config.yaml
crop_scale_min: 0.7
norm: "none_scaled_ws"
residual_scale: 0.1
head_dropout: 0.1
epochs: 32.9
Rows from block 4, named by matrix and row number. Rows with one number belong to one channel. Each number is 128 + 32 x the weight over its row's rms, rounded and kept within 0 to 255. All counts start at 0. Numbers have three digits each. After the name is the row's rms in percent of the matrix's.
# convs0: first 3x3 conv, stride 2 (model.blocks.4.convs.0.weight, 128x64x3x3, standardized in use), inputs 20-24, a 3x3 kernel for each
# convs1: second 3x3 conv (model.blocks.4.convs.1.weight, 128x128x3x3, standardized in use, transposed), outputs 20-24, a 3x3 kernel for each
convs0.0 102:183158070188191161186186150160131078169158101115118087138154128148167149139150128119112103146140127127127116114140162084111142097105145
convs1.0 105:141098123182123095175149132116120153071019080107085062119095138139079160110140142131155155112112155097086147086136119130138158129134109
convs0.1 108:128156158128132157129149119134136138152153178156169157101085088099093072112095102107108098102089095119112116120114123137127151130102122
convs1.1 101:166177181142117108113127113133169160140138136090074121118115121101087120117113123107115141116095128161175184138158143133133114123137126
convs0.2 098:088088115101115149138155136093113125114088115167178153082105131061078100052123106117121113077138102102106110121119139090111120083104112
convs1.2 096:168190189141169155147152168160142141103059104083106097123128117152121112126137121158104113114148156149168162164169148164179162118169183
convs0.3 101:124119075149106090121057076152144134158137126131116114158119084135125113151135128174159111156103088149087073177126111191120120160116090
convs1.3 102:131087105124111118127121125162174099180135121157119141117117127136069133150062098157132110143088102174112096164091096163141119200189150
convs0.4 101:191187137175147117139114090029043064071080093128142146127138132157158148130117120110106097177124136128126139097129130121159171126160162
convs1.4 095:149152205138144134131103106181092072132101117154146174192143127161094062093116099080060082100109121154178172048067075124151142092143107
convs0.5 099:147107083158182118150132147112107080131121126128114125123117123148159153151160152125182171147144137083057042149144173121116161115118141
convs1.5 100:134109103164133094199134134132131113134085093081099086142093119142158141093126117114109064145188092143159127089112096101100105142132147
convs0.6 097:139153154161159148117098092114112105144131059200165093157151150146180126102132095106105142129096157118131183127093103097084059066041050
convs1.6 092:115094134096114098117167134137143166128078126163117122127121103144048154134109155134131136142129138113141101104113082089137108115118110
convs0.7 102:113105091109139139132157113115124135158153171126153153188236220175186203184209191132125065115134114132134105120109129108134140132128140
convs1.7 094:086108128170123135134129144111099097162180136214194177127135135127176154121120144139171152136089120162132118126156144141139122168165141
convs0.8 099:096127085129093080136145106083072065133125120137148137152188175136132151091095098159195189117108098046065059103126167103108129150133140
convs1.8 096:193182169162151111127084078126096097106060084090081068073108127157147122148150154075084087050075060115166073122169130109165094189208161
convs0.9 102:148091068182160087129142126153167168104161185076098174166132093198170118147146102142104095147131123138130143126151167103110139103088131
convs1.9 107:125131121107064143101085143128107125127135125113089121127131056109137134139124119105122120133124117155126075141089127192128090177151072
convs0.10 103:114110104077132085095136144033010006070066052128112126101118096123145151159145169136112144137156148139150140130137118156154150124145154
convs1.10 104:141112098108091060132133096090102102129155124168179146155104096189182111127126118125127094150127125136089115116082078142148143145133119
convs0.11 101:138065095117085118151134153123103104084108125112146149112134131113133136130128163140143164188182166160151124125139108104104089078069064
convs1.11 103:097113160097112152097095153127137178104097104123082057156156122128169108129132094144153112158149054167097044096123049176157090195152093
convs0.12 099:120167116147135141149163142074133133076140107095159146091166111111166130119193133088077084134145138119154111090132152118161188103170178
convs1.12 103:081136157108112133130103127130088123127079150177150177165124144169145203150143160104081115115135138110144130084111096136153113185189150
convs0.13 098:087088129114124176148177141093095155070083140141110150108104113134168171125138166090115184137157163117108121144131108147156116152156117
convs1.13 104:138148161131105153135107160179057110150055051140053092147121145128187159134148123138120131159146109107086109105069109153122066168127112
convs0.14 099:172171168159129150115105114131108115099085074096116102124126094095103098097124120104142110124153127122143107159156129177159149171169153
convs1.14 104:104116127135159129133142110179133150155103136149119140143152185107098156105094145121109119107085063142142134116092072124112118169154154
convs0.15 100:102101061125134131160218190098127145130119118121135147131119138154158187161189195179149106151077080105100161134105100086074036124085062
convs1.15 097:105082131085149138150177146087134135132118150143130150116125124075196177126149137131152146138158136135157144042066105148128110153138134
convs0.16 100:094132086124118105144111153117066066100110116110113104107107136140163159132163170099126172143140172130128173102136098130152140106141118
convs1.16 097:111092143052059093084076079099135134108098139125130129127125113123152158102087103130119128155175148145133144114142123135161168134167157
convs0.17 098:155168147189145148195146116138159147097103052116122106154147137148139163152140139124125095129117107149144143179125107121104100130118125
convs1.17 096:115074129068121153141172187116106084121049049202144146131141122158085119136131118088072067136082077160161147088030058142115095197170144
convs0.18 100:121130149127130158132139149109115119107159173108134149111085089127113132116084105162125165134165159157155144114145136172213214140188209
convs1.18 098:147141171118098143118064104097114099081103138139143172096077085152140112128151126137150188141143165157129133098136126146145133100124117
convs0.19 098:157115158112166142161122149145106070128076062139095081095068099096090091130110123093127149150164137158154157108091147074144181081127188
convs1.19 097:101111092113054084097100198043075167108124110154119071125165135123127073138096120122128106137113150123144138163141104133069079131078111
convs0.20 102:136143077168146112159163118136137167148176189130139162194165163183160166144096095137129110140106101160103095158181173167160155155136135
convs1.20 097:165134126139062103086082075164139125160142154137119170092140118113184171117165141133118092160133024159147081118075126133102109133160103
convs0.21 102:112104117100130101129122100104099077110111118145161115146193179130149159101074099126137141123129123135138111131148136094090134105089139
convs1.21 101:140137192085096136105098113108083105108142126124149132122138142161147099114147146132117120095083101119164155143171151133137104123087076
convs0.22 101:140155167076124124079101105078062076065091078098083098121156175142177193128175161115140143131168125105160136132133117158162142137139125
convs1.22 101:136077145061074177111101200140163182136116134129143113138085102183148133154115095133152132159150150112079108191180126211194148159157129
convs0.23 097:177136092166158156135163139124130126125134144109167184137113154106118171117077129116133133083121097135149142127115113130129128150140171
convs1.23 100:111068143085108129190155159191133122102114168145151213171112166147090116112131139092130150107121148140154162136086115177123100150174108
convs0.24 100:156193172147204187144199161092111094099116111130139122112110095160123092169124107102112107077147113123177165171156146159130120156135127
convs1.24 099:119029094092090138159190166121092089084043102138148167122082098147098172137127186117104136083084125128087128143095095090059077144113104
convs0.25 102:098151134112156165139174139103118111052069071070073084164183161180180148178196138117096108126106133176205162080103104070071094100102116
convs1.25 097:122147174136141107114086082187106151162111157170160163130147189151175196127165179128088091135120118144121145151160131120130124131110135
convs0.26 101:122072123092057123072107166070102150070095159100124163107099110114108163129151167103081109112110108071129141168180152185188140178158140
convs1.26 101:073078122069090065163132126123115159056125175138170159162052122115095139080100144060122116125133149095074135146112062180127119108130126
convs0.27 100:143156182128161174142187177081100129070079097117100149114149165133166182148179158112084104119073085134130131138096084167124083183141103
convs1.27 099:099081097079098112128136138148112130179134112170181170123091105153184135141134140091119117116102089151105115125122135202134159189109151
convs0.28 095:126087146128109100122103078153157147144131132157139114139125140133140129127144137149154143162144124142155125137133167147158155146150129
convs1.28 102:118162156162165126143138179152151141190154154157123131126099089082092128090103146115145121127146125126122095129127114132130124140156169
convs0.29 104:096129130108152125118090127114110130143123136133104100119123122193189174152150160130134176132118178137095123109042063106047040152092060
convs1.29 098:154142178118106146124155118106147127159191185127129150104106107091167133122140181135122094150127071148134083127132141095121150114159147
convs0.30 102:134130150136107138125105134111118109126116106193190154150098091170139117171155120120066117130127111134156127113113119122148140129158167
convs1.30 104:210120151187135117172146190130131147158082087122122088125167180135073138132116100097138117121135116150090133090069107079102080100135135
convs0.31 101:137133123073155109111133167044066057026078009092069092145150148144134137127118109162127123146133115117130126177138145140136135132114122
convs1.31 098:166142139106128145117127115102087141163137136169161144119108106134135072193135117143147135133087119128070143101107121157117147155110136
convs0.32 099:068099162086128174097169122123126126082137133121148149116112148139125140137130090061115078087125099088164122080043019084064058066058066
convs1.32 105:104110143098104149128113188052146168049141184106177200157126150145100134104128153103097129122125134148136159148134093159168136160159118
convs0.33 101:160122120080095065068061100099095098081091092149130141147147143094104123084100119163198200136151146064053070147139114154116113146118131
convs1.33 099:152124157139156190109099131113115113142110133132112104103104114077081119127133143136113098129157115135132107125164115158144129186152148
convs0.34 102:103139153081131103108078106155166133115124102131170148139143131129135133135125119149126141107111124120079138101125107111146120106143123
convs1.34 100:103055090106048107142083092097115146101082154092066140110099120108123147111184173101090129091062103077060131057064107069107074100137126
convs0.35 100:121172143142155176126146165141153157159154147120132121093147134068102115040059069162136125131109124109117115122107122140133133170142152
convs1.35 103:164109097155117126149117103150145076100131129107153147146147119128133142102112111136139139102052116125102131100095092148117112169131149
convs0.36 093:127103122117108176131123132140160156104141163099110123112111111099115108153140151106118117110091119120111148098108147104120136084093133
convs1.36 109:127149175155158128123146150110078074124122124156109096139130144081174184078130204163150135157143117126151133088116128143149149165148168
convs0.37 098:118128117102088153148150131112120128148142140126101140151134159117127161155168184128130127097116114090108121125128141090114135096105141
convs1.37 098:110125125129148086124134101200129161158134159131127164127113117057106149130123112111136123122129087132148110091133117107144104089132102
convs0.38 098:095129146084120115073077089097093111101115115152158174110113094125139129133139111150135131181166157164141127114140141153189179136159157
convs1.38 099:123156181104164166088100104133114076131142135114152128124080140141112115122123123112132126157175151166139136069116081127145131081137099
convs0.39 101:116126117130081113115109063101096090087092093097081072156178154196205191167174159089102108109133138122119127128134149131145150135145168
convs1.39 103:158101096118035065132137111102093128143120157168147180107113122117132167157133140122144124127124074136164115142144136124125096131104073
convs0.40 102:136138153120124159136127134122129125120116115101083101107156152135155135199204186072128120102109081122096066168184124222219152194208139
convs1.40 096:136127143136161136133157076170165127137071115121080093144106102115044110135108122146098150152172162111154188113098116132092110107083139
convs0.41 102:078050080049070113098095141077101122097082128078107114068100137083097123117121155167170136143157087177165084157147131135144150146165163
convs1.41 102:076128110106143094163157163168135119111094132104151118112068098085046105088063156128148156130161161111106149125144105174137104140158203
convs0.42 099:138143133138189179192162147155145166146128152159152161138165193089111149082051099118092082188166114165167114129116086173141129164146126
convs1.42 100:099070069085043074115082074108125113124143082132146124111135152145192147153228222078095074131057036195125070080106129054096139127130171
convs0.43 099:060076090085077093110101110074076079096114090106111107097083095136127101192173153137154152199181152169140134142154171141150153085094084
convs1.43 095:063091072130106078122143154088099110181114120190151149113151129105129161148125137104092098182228145162169142109114097096112093126103121
convs0.44 100:115105156138124093125083132098093069157143119167162170173156133171145136127115091144198165150177122103144127145133123115142151111117142
convs1.44 098:221144149129096115142153173082084103097046112151117154180180159173132164118097141138114123123118103180122145124153144145180133168184127
convs0.45 098:086162130145137178129092144155102080189118071165117059169184147149154140156136122083106083042085124097103136146141136106143149105137154
convs1.45 099:151116093156087085167151186149165189170090135177169106119163160110089141064073150125099099172133136143128130091083118139133154142160163
convs0.46 101:116142116130133127114095078105109103163144151098127122124150149117139140133125126111143186177178160088058062145117141118107112138130141
convs1.46 098:128121122115133093159154114162160134145092119141089119099090101091074089138121099142131142113123093133127079110153132114104065155161131
convs0.47 102:107165154093098175103089082103123183119113162135079119118155164121121139116116126103111122174163172145100111149117108162143145142137145
convs1.47 104:080098121055074114113108128120140121114114105094093117127093120116075087138090090115146124149175112152129080140152145145110099164072067
convs0.48 099:128165135123147198158163183075143144087140148098126091113132102129131093166188144109103077121101089091081116062123126068142138088131152
convs1.48 097:102091134099069175104108178093099128078086135147183213102127173087145193116168161118140108119136117102073068082112139115167179123163174
convs0.49 100:133179101114117132132125127055082082092094091105096101079140099121133097157175127124142124131132143148163156127169163117151161108160154
convs1.49 094:076076087112141099139154139092134128120157149140180188144118127126116112144092086114136100119193162065125136076109080121174123167190140
convs0.50 098:097096101126102074136148116082105109110088092144148133127144149170178180146166162134132125111102092104110137150179184121142129092091109
convs1.50 099:096092112124114120129122146145124139170111114168111129117131084111124158150120112128110111166192122129178195101077125108110107099109089
convs0.51 097:125122124139135098151151151123168195090146188066128157170130122128125117133132164166136063185161068182201097122133097173146124171143134
convs1.51 102:077146128072126134067070068177142124162124133153104131123161093086177117118186092157099129105141129130128045135045115169091140126105126
convs0.52 098:099067128060097106090076108115113151100104142110109102178193203144187228150193240118148151114106109087043092134170200096125159095129162
convs1.52 103:146127129188161133163189149127085081136089068136141130135126132095175154026123163127154144138145145126100119090190226079125190110143167
convs0.53 100:095138145135134146163142153147145173094115128101117163133165175087123157138082115123123107158149145135110126126128104125114125088070121
convs1.53 097:078127132088094150099134157115128103054069011145095095147145090170160126188130148135093133129233126159173137166165126162159137166144117
convs0.54 101:070147133124153168115158102121136125113117130129170144130137125116137114056076069163154138132160156160195153047072118078102127081071120
convs1.54 101:197147191143093124134073099082076122090077150141147175085103118102111126118116131143167132130148161190169166080089059103096101114099092
convs0.55 102:165153107179184165172139151107118131138115122126073098179177131164143136154140135129121096166107090155096084122082064119094073110094072
convs1.55 102:085100128054117154095138150141100054194159063180125097118077113143139105107118105120124149160142107127144088149106126118109102121083112
convs0.56 100:138163159168135134149146131144163142146133121164169150152156166184169169160139141149116112136101126156156141162161145150156139155152155
convs1.56 098:172115169139096131128146154191146120189104089145090135105109151150065147111098146153097086152134145096121108134092099120113100137143124
convs0.57 099:134182194129183206118192209101172142078146118122126136132155135113154148111109111117133120091119158079109146008087107049118140053110142
convs1.57 096:100100157096058154102083137140069125119070154069071173085099096087138136077159185128102096152120119137130127089126112110116069099118090
convs0.58 099:170129132194154151179183149140130114130130136124119128142165134105139144095136135141076081150090083128096103081077081101083035126085024
convs1.58 105:129102148128102142178156144121137079103120100142175211172135114156093152138134153151152125188116068187152107149083067159142072171166102
convs0.59 102:126150137125141124113172130104088095145139128144147145148141153118122114129123110089098121088129099088102076125149191131128185112123174
convs1.59 100:149124133190104081193127119129141168095101130138127151095104154114148203131127150123132148146109097183184126137182157122174131157193142
convs0.60 100:108114088133087088094059048150112120164142121147114126123109125124116121138105156121123151110130134105129129146131143145144143146142146
convs1.60 099:128138152152149127184100122119142154105124125119103121112141115176090106099121184127116115040127143071146174148111126115103147103137145
convs0.61 101:122138173125134134132130109105098116119107119124128143072074100051066082122098074167121123137123113099093077142129132120122113132112108
convs1.61 104:124090116145104163145125193105157183117098129092109123177181142149106142133134093123108112129148134137162149131143137188181176183165137
convs0.62 100:135109148105091123146098139026020046079120125124138146099077094136141129181161138117066138134117109099109111123144129130144142102123155
convs1.62 098:102124167119138152144143187062125127077169156120208191117126121167167140131161135106124130118244242142195170116143136138191195076141120
convs0.63 099:185200192164149137135145126132102118121102112083082095177179156140131143084082111144179178157159171112114140145151140137130127120125128
convs1.63 100:033047081047076080111110086151150126151107109155119148138128108151107105141115115163118109120149118118165153093086064086075076055082075
convs0.64 099:146127101144141108149151145150170160151151167111115124134107098159135119143139149106133119106125136148168176129156147112129091146140094
convs1.64 103:121176192144140135123147121156156120129151118096033070121120094195179100188115154119112143079086110097136113146121135104106117089109099
convs0.65 100:089073114156114071227201113130097105137075057166136117133116111159141124204199191132115095167147129168133102144128135132139129150127120
convs1.65 102:111132110104147120154179120162116112161094117184150160151159123079177186112104145159126077167177085099117100117108130130133135093112150
convs0.66 098:141151130086130090115111084133137134111114092087077073147150131183180147204230208110138134127162185107132136151146131104102091108100094
convs1.66 106:133108137095102157144165159130125147162108131145095150164169132113138225097095217123104110118128115083110126124104134111112115163114101
convs0.67 102:110128162164129158147131150110113109118121123128140140124134143112117122105091098103103113128084087110087060126129118152149148129145129
convs1.67 105:127118129153103068121064075116120115099101106099087096148113116165110118161131170118146159121175153098113087136166155161183174156196188
convs0.68 099:082109105069091085087077115087045070097098079130133131130125104175210132173216157060089121056077106107121086113097090139134107118112107
convs1.68 097:105057127101147155129165177088101140156092127134063087150138167160096128102105101141081148151144129137133156128116107170178146168174159
convs0.69 099:103080105112149158119148194090095068123139153136152156135110113131131136109115138103130089115120124111123098133110147123133164142153178
convs1.69 097:122135153141082122150158137126140163143136155145154142109120124096100136108119144113090120114199171075161163084122110163205177179198200
convs0.70 105:099102114147126119129140123114106139110098095104101122164175171123127129124154153123108137105076129109090137118116120122132117159148143
convs1.70 099:130153183147165166141143159085073083081103139166206185123110158149153133195182179069089107105080098141125123153122097122158109145175167
convs0.71 099:121116154087122129133120135126120138116106114101133139143156131150156156142154128118095119131162121129163120131124106116102103127115144
convs1.71 104:124127166042081198126156171066081055108147118121148126126085122101113105135119102185209178089093109076122092106136151098126110107094112
convs0.72 100:134128135126127109097129133116094075132148130173176176112158124094153151133169167114073097080062109112056099059095077099132071127115079
convs1.72 098:063083119094122142089096126141151162090122194069108131143079135111101124099080115125121108116101083095096108112120107162192157116180158
convs0.73 099:107128140118119113128135131117092085166117086132116078112101100091098118125148138118114157155134150161162143158170149134129142117119138
convs1.73 096:137081113113085079112087123158136179139064129197104126151183163122155183062082170141111090158109071145120140093090082123116107176144137
convs0.74 101:140160103114143133124134111079107109092082084101065064116117122146139145167168203137147091160159142199187186128119149189195178175220174
convs1.74 102:161142135137170115136160095169124056164154096186200173182155092111124069084131076144085090130123118145121127088102130080116130118137144
convs0.75 098:095113093084121118142107122178146150193165189175175194159134131119133153122134129054044083048076056106070071112115143124123146141150174
convs1.75 103:149118128157113096178147085108152138113140148119105118142138138097117168096130169114114104060069064086135117099114097081141098119177139
convs0.76 099:165103079179109070151086108113128146139132140138142113144149157153140147164134104161152145187098069185078055088071116065084114094083113
convs1.76 089:138094150068099125138165123191146075189119107157101049107131110102129154127067090132098131146153091149120030141119115127136109192190162
convs0.77 100:083106071127127138132156162127126113112124118147176167100062056104085060129148119129139114145144143160151124112085107154155148170145152
convs1.77 095:161127185121132150184186143166129082151047101175168151174140157134183150131121097167146162166164145142075097092089125133164159112158195
convs0.78 102:140137085187149099149166125151109100123133125142127142162152166166173168133142174150146105184157105164139117121126122125128118165130135
convs1.78 106:170146152152163115156189066191142080190102109163131133133138122142162119112127138145151113141150153140099129103124153126111174108159176
convs0.79 098:107128144117164150142130111095080079121116095220197195148080121149111091133098060155151126161167144116131138079097139091119151129136152
convs1.79 098:163106163163112120106082148163143190129110182086104133077065123081062165073054104144151123110146115066100108054085095106125132114152180
convs0.80 102:112104120118110122126128116054027000014019000076045037135154125077118083135152139062094077066124097120096128108111106144154134154160147
convs1.80 100:155157133130149147141126131103101117119149137124173159147110145151134130109121114115110101172158123131119088116161144140182132096147086
convs0.81 097:106113079147129116124144107108126092114136118145151127168227198093107121115118125085104089096125152103062130106109131100129183136141164
convs1.81 100:168191204134172119123092132146120131144154093094135103152134126141144091126140130153098107099113130105084125118142122146159165141190187
convs0.82 100:096069090135168106074124149139136096163149145101099138099112125132147139136108125179141150163170130142123122150166152142163169129139170
convs1.82 104:123121122162110114140145124122133118155138130153130134130103110122080153102097067109078127122143123131161118124126108174159116158194140
convs0.83 100:147112092097115116090083150113103102097100111119123130107103109105119140105142153146132173136153145087111118125133124098141118073131102
convs1.83 102:117112135106126102124072099114145153088161173128170136083112133101148131130159107109117101067128097096128108103115079114136123106115106
convs0.84 099:107141132136149126156136087098115110069073061154162157102100140118147157147142142133112102186183164171114104114111131117127157117128124
convs1.84 097:115108107111105095128135159097107083128159132183156154127148139121193177146189137084082095127201088118162140082124105139168131159181140
convs0.85 100:113094103113109059140089090106113088138142094135141123110115096119139101135149118138142113127138136108125135145154147108140152084095123
convs1.85 102:115082127089087108092156179153145143185111112161125117128140122103068140106073095109144123114143117091122104116125127144169138145168151
convs0.86 101:111118129111118088077099116137149109131144096122136120130145130141153123143139146140116146164142144099128111158105089137126073118091099
convs1.86 095:087083114098107101142137146111140117162174139173155148149152146159146106153154089146117119133185145093152093082094067095161144103161122
convs0.87 100:061087091133164138154170148110093078165107097154130109112137143128147168139147167095164134120164140153164118145175168130157132107117104
convs1.87 100:078112097095110122104145176127107081104090081120130125157096122080150139076127107158137128154125125091121136116112165126090118099128168
convs0.88 100:141122096148144125167165139125120072115128108134144143121126126084117133128135161100097113075038112125118146161146147137121119178134153
convs1.88 098:106080098145144129107078097168162136136106137143119128140115103111072145067072076083073086131074092136129155101043071138082092134110097
convs0.89 100:124113105091082166140138152104068102125142160099137130105053093088108117105106124084127192124206194145214148158137141137114140128107136
convs1.89 099:147151114178117133165129176180127150156139126157129060090129076112161107157132131169202175194162132156079081136090076193154157158113149
convs0.90 102:112115152133127171093126096090095097115114115174148127135168174118165153041090118105109146108107162106125169112155213082172240094188228
convs1.90 102:152174145171172109154122067141085102140139115101149134123118162095125134066126161150128132132134111126157150060123128108151132082161145
convs0.91 101:121144155116123168136164129114108139156152127183183166138125125127134105124140117119125096119128104119120122149156159131132149123125144
convs1.91 096:189155173190101110175096103120037111111038103176150178131115156189152157181155141190205233163121147152121170125136146138117109152107123
convs0.92 100:167137161152147150141143098102107109125107114093093120130141110113121093108083100107115116093110106069084086145103096145132125160130116
convs1.92 097:178142143145129135143127139124131096112129080134088102156116113153102106101124090133170118185217130163208142132111108111098058146129057
convs0.93 099:161162162057134121093078114120120117137113076145130119077136152118118138147097113133120117062107124096110154118116098119104049103064034
convs1.93 100:117095116090082161116167169089193196114138137108092103139178108103147119065108124170087121149099140144124118131103115129165197125098139
convs0.94 100:144157143144158154195201169092096086127137150168189166146099155130104133120064126158120134154145133160161180104096141108094144112113165
convs1.94 098:215157177193098125169097106142114139114087113108103131132132185122139156108142130149143137121094103138133126092122103120131119113135115
convs0.95 099:153135116158140131201195136110135135093112111121136132140172159136157136139180136079097096094088101115107099118124144133120143145145157
convs1.95 102:107155126114145110110110094126124109142145125106107096126090099129077101126092107116169154097167154116153139114148126111155124118155103
convs0.96 099:159155117181156081150136077194146095175091078105106098119098141064085111097080108056063123022115192044138176073108127095148146102147142
convs1.96 103:182162152237164109190116119150148178131084074144125096123092112162067125175169186122145167105122161137129156098081064099115160077117104
convs0.97 098:133158149169158189110135137069090098101130165119168177132126115109100123115111118144154132127096151142121138133132130099114087093085067
convs1.97 106:100104189078143155171186168147140121071069158098144164161064081094052081069064116081076078103095153152160155080105087131151156118163162
convs0.98 101:106058106095088087119069091156129111124102088094070053131120140135136155112103144088026086094131129100141172105138150136164176140152195
convs1.98 104:093087125099141147137109088108122116089146129135160149155112108168078122123085155158174167061117154073120130117133162120116153089124151
convs0.99 098:159156070206136080218202120185168137118156095095104137127148121126133117160163125133100141169145105170193148137103069133085063132094082
convs1.99 098:150113112124108121177133130134138158152105094178148179127166077160046094163129120125147148128109126163102110174133115211136123223158109
convs0.100 101:130103095105081081099097097150150149113104117140117110087138134092149179116161214086114126095117158105138160114101101122106059134104045
convs1.100 100:104135193095096133120097115129150168091184121131125136182191159228237116153157191130108092114093102124137128108119089138160148116136113
convs0.101 101:150094090130113064119093090148124131177163141170141159177148141145126137119084079104136164097129144060087089089118147106129133108120128
convs1.101 099:160135118123114100134100093092090106089109121149125144096111154116151153141126176168106084088132078118148095161152133096125102107161137
convs0.102 099:092143165083162201104147208127129142106086080147113085133151220127125169122093119137126124102086175068102198088100104099132104116138161
convs1.102 102:134115120082108146108114148114138158093114149067092116128113127128118116105096182141115129131109127163112126107105107144094134077085163
convs0.103 099:152146146113090110089098090100090091078052063045040036134142129098091114106092104105122135107124125134126121091117110094102104117123143
convs1.103 104:112112132099141181126121119150149160088100114099051096150146141171134150073075129114154116123149131132195157118127110161138127111093091
convs0.104 101:132138121137118091110112085135143140131139127106112118154134143155147146121099124107128112131164128104141115152131140171137153167126158
convs1.104 097:164137137116096111127134140121143134129139121129136163083123085103090083141103087121091115093111108115122130134089118151071082146123101
convs0.105 101:097142160140177192127167160072105120150131137134132121100109154115110126154127146098157108097118069147106107119125164153161152180177159
convs1.105 098:132155116145094101143132192188166112131071140085142136087103142095127149147133175127141173133113181166184209110132068152056050116112196
convs0.106 099:141159120218171145143121097137115156123129108096071082132117120112094083154116114124183145119181169097138115121108115112085114119126122
convs1.106 098:136121137164209161145131137190169169142049132126115124139144164112064131133107152153158082099131105106109121117108100154148147177140170
convs0.107 101:136188160145177199086111161143122120131156175122134157125096140139100138137102087140121129085098180110078146094080109107083061117088067
convs1.107 100:150088147159115170165133152098127154113080165060108142109065100120107137124096117154161169125141168128077202075120122128101137144127111
convs0.108 100:139119153091113123104092139112134139111111126081087083141148160153139142168167168166174176181192195148191198141158139167159162169172157
convs1.108 104:174140134122088081101089078157168167181195156109123094081087082119109110152126098147134125085057059075042055126125121149141122141140119
convs0.109 098:102077085143158152132144165101098108121117174076113135120104131166160190133121125157165175109117095108113074168139141159134118121110124
convs1.109 098:136084148086123131151171182119080086117090118167157172134144158160160222052145205101086107152207177194236209108095100135131114138110119
convs0.110 096:074046070069083105102081166161150157149137145125127140146130144122106117098108120162180199180187212177170186139141140150141144138134127
convs1.110 104:129119129113105086138090067132180153146175145106144111114119116158151135182177132081060085053000019047040034091100104106129109108148127
convs0.111 100:163165145186184124127113116166144067173118053147125076129112101160111083178136084121089117118129108154133164095082093099078061083063103
convs1.111 103:119100106108104127106125135105122157110060113123091091073140123083089157125064175135161145108111152096128129152092087136065081148104068
convs0.112 103:156120091109115078134116066152119100159121097132131121151146147138117125153150125115127119088103103138134120121112146109129136151137152
convs1.112 100:107061054141139106203176222129109084115114119182179153120072161189108156152091205083099124110094162098156168205191117184127079163164126
convs0.113 100:158187125156157168127141127113084083137125128101120152142140136139154153093119152130132122152138125122099116138176217161197240184183199
convs1.113 097:132099089183148116199141094143098093115136135120108135130095149173111148096068152101126140130091146125135126137146141154160129146123128
convs0.114 099:083092036116082042100074062066071060142107094170160150154157134188192165120138129120143119098145143127157146120113139106137131105118144
convs1.114 099:136098130088118137120149156129120088167107105197171148173196152113145134110118091159102090122119127149191167061058115124134139125147141
convs0.115 100:100110105115112086144135126027044067067057032127095112117135137107130130134138157099112094095100090106091125189155137199179156185170158
convs1.115 100:210163199179131136170124120141095119124103122161156173181147143176140126150099091157165184125115165120106131098092105119153134153178167
convs0.116 097:171170136143130119115158146124148143138135136143169187132135084139151126104107091104098114148128159122142135108110120118141151115114136
convs1.116 099:094084142037072127125147114206185133164104127161119210140100113111094070087138108160158123104110132102134107108077098123120161094140158
convs0.117 101:141157168143153089133183127028019069108091074158143156155125147130111152111099146172178155149171126099089114115114134113133144102124130
convs1.117 095:130128120150129074130196148102102093113121136110132139115110121132146140120168127075058079144167109153164166111109105113139110106127070
convs0.118 102:120120162134169182149143135021045068112100146108111142112094089115105104158114116138135085137182110142151133119112098165142144134151158
convs1.118 101:129177192160156105138159161183112110187061074177156127185124130124118119099089099090099102144220170121117142087057049156139133188138125
convs0.119 100:172137102136144125171118116123134091048124119086126153170176153134143135107109117138135162127150154158172153152158168143148134144142128
convs1.119 100:140129113089098151147191165087088119075110102151118149151125109094135089145129085116143132167101106134111131123100136163136129181133116
convs0.120 098:134121111122117138148210176057078080095129136124131141125108105074083085136138126121115112139124147141150144138166168133157152136155146
convs1.120 101:089119139169113102159129118175173161135098139140128094077095081068139157141153113116080112106119136126148149122111115166160187127141144
convs0.121 098:167138153162193144147205203140132139132144120074089093102156153140168139141179130108095113142180157164175170141129108131124095112105123
convs1.121 099:088104150089053160134138183149135111113064068148087090120110118143139120143143099144168136098135142110112098168151091187137101087085071
convs0.122 102:167140127100125078155131115151135107076052083087096077156153164217207186167184153132143161142150134146105087179165147118084101098069090
convs1.122 100:127138140114147154098123164103120152128192161164110099122125100178175143141124190137137181133124153106149176192164129155115102141089064
convs0.123 098:130082130083106097117088151066061113036052084106091108140126125125142112161108112096179184140193198144168192197173156193161153150121106
convs1.123 102:143129130135151157102126135166138105149142095130139118123113080101116079139118088128138106132152136099086104156085113174133161168151165
convs0.124 100:118072145098079080168147100068040049160156125166170133149117124163128128197136130100136115153160151158134126180167164175171169126134143
convs1.124 094:152118161183088099138108151126153163170118151158138150145163140137127179136130124129143119138207163127154115110062089134120149133141134
convs0.125 104:142107144124089113105135134117118128095114116110095098115126115151135113172144152164137159121099148100125126211160111158135074144105075
convs1.125 102:109100139137065152132121183087160132132167117154095109178211105190185093146101097174111138130134136123119114135076053138111112080084084
convs0.126 101:148181150146111104144109118143119070139102057127134119150117076183127097171154112162125085147151072126113052136154171147153166136143158
convs1.126 104:174150127138137105166142094114075108094039100149106115125109131165099107149039135125138167084101181039109173116132076126120109134129133
convs0.127 101:114107150130147145117134148160165161148141138077076080156181143145172133148158142100098120117111111109090119110144111148188160179218180
convs1.127 102:106102133082119115161154087138160082134135122111127143151123090107106103114120149181158201121105156125094125076090121084136141071117138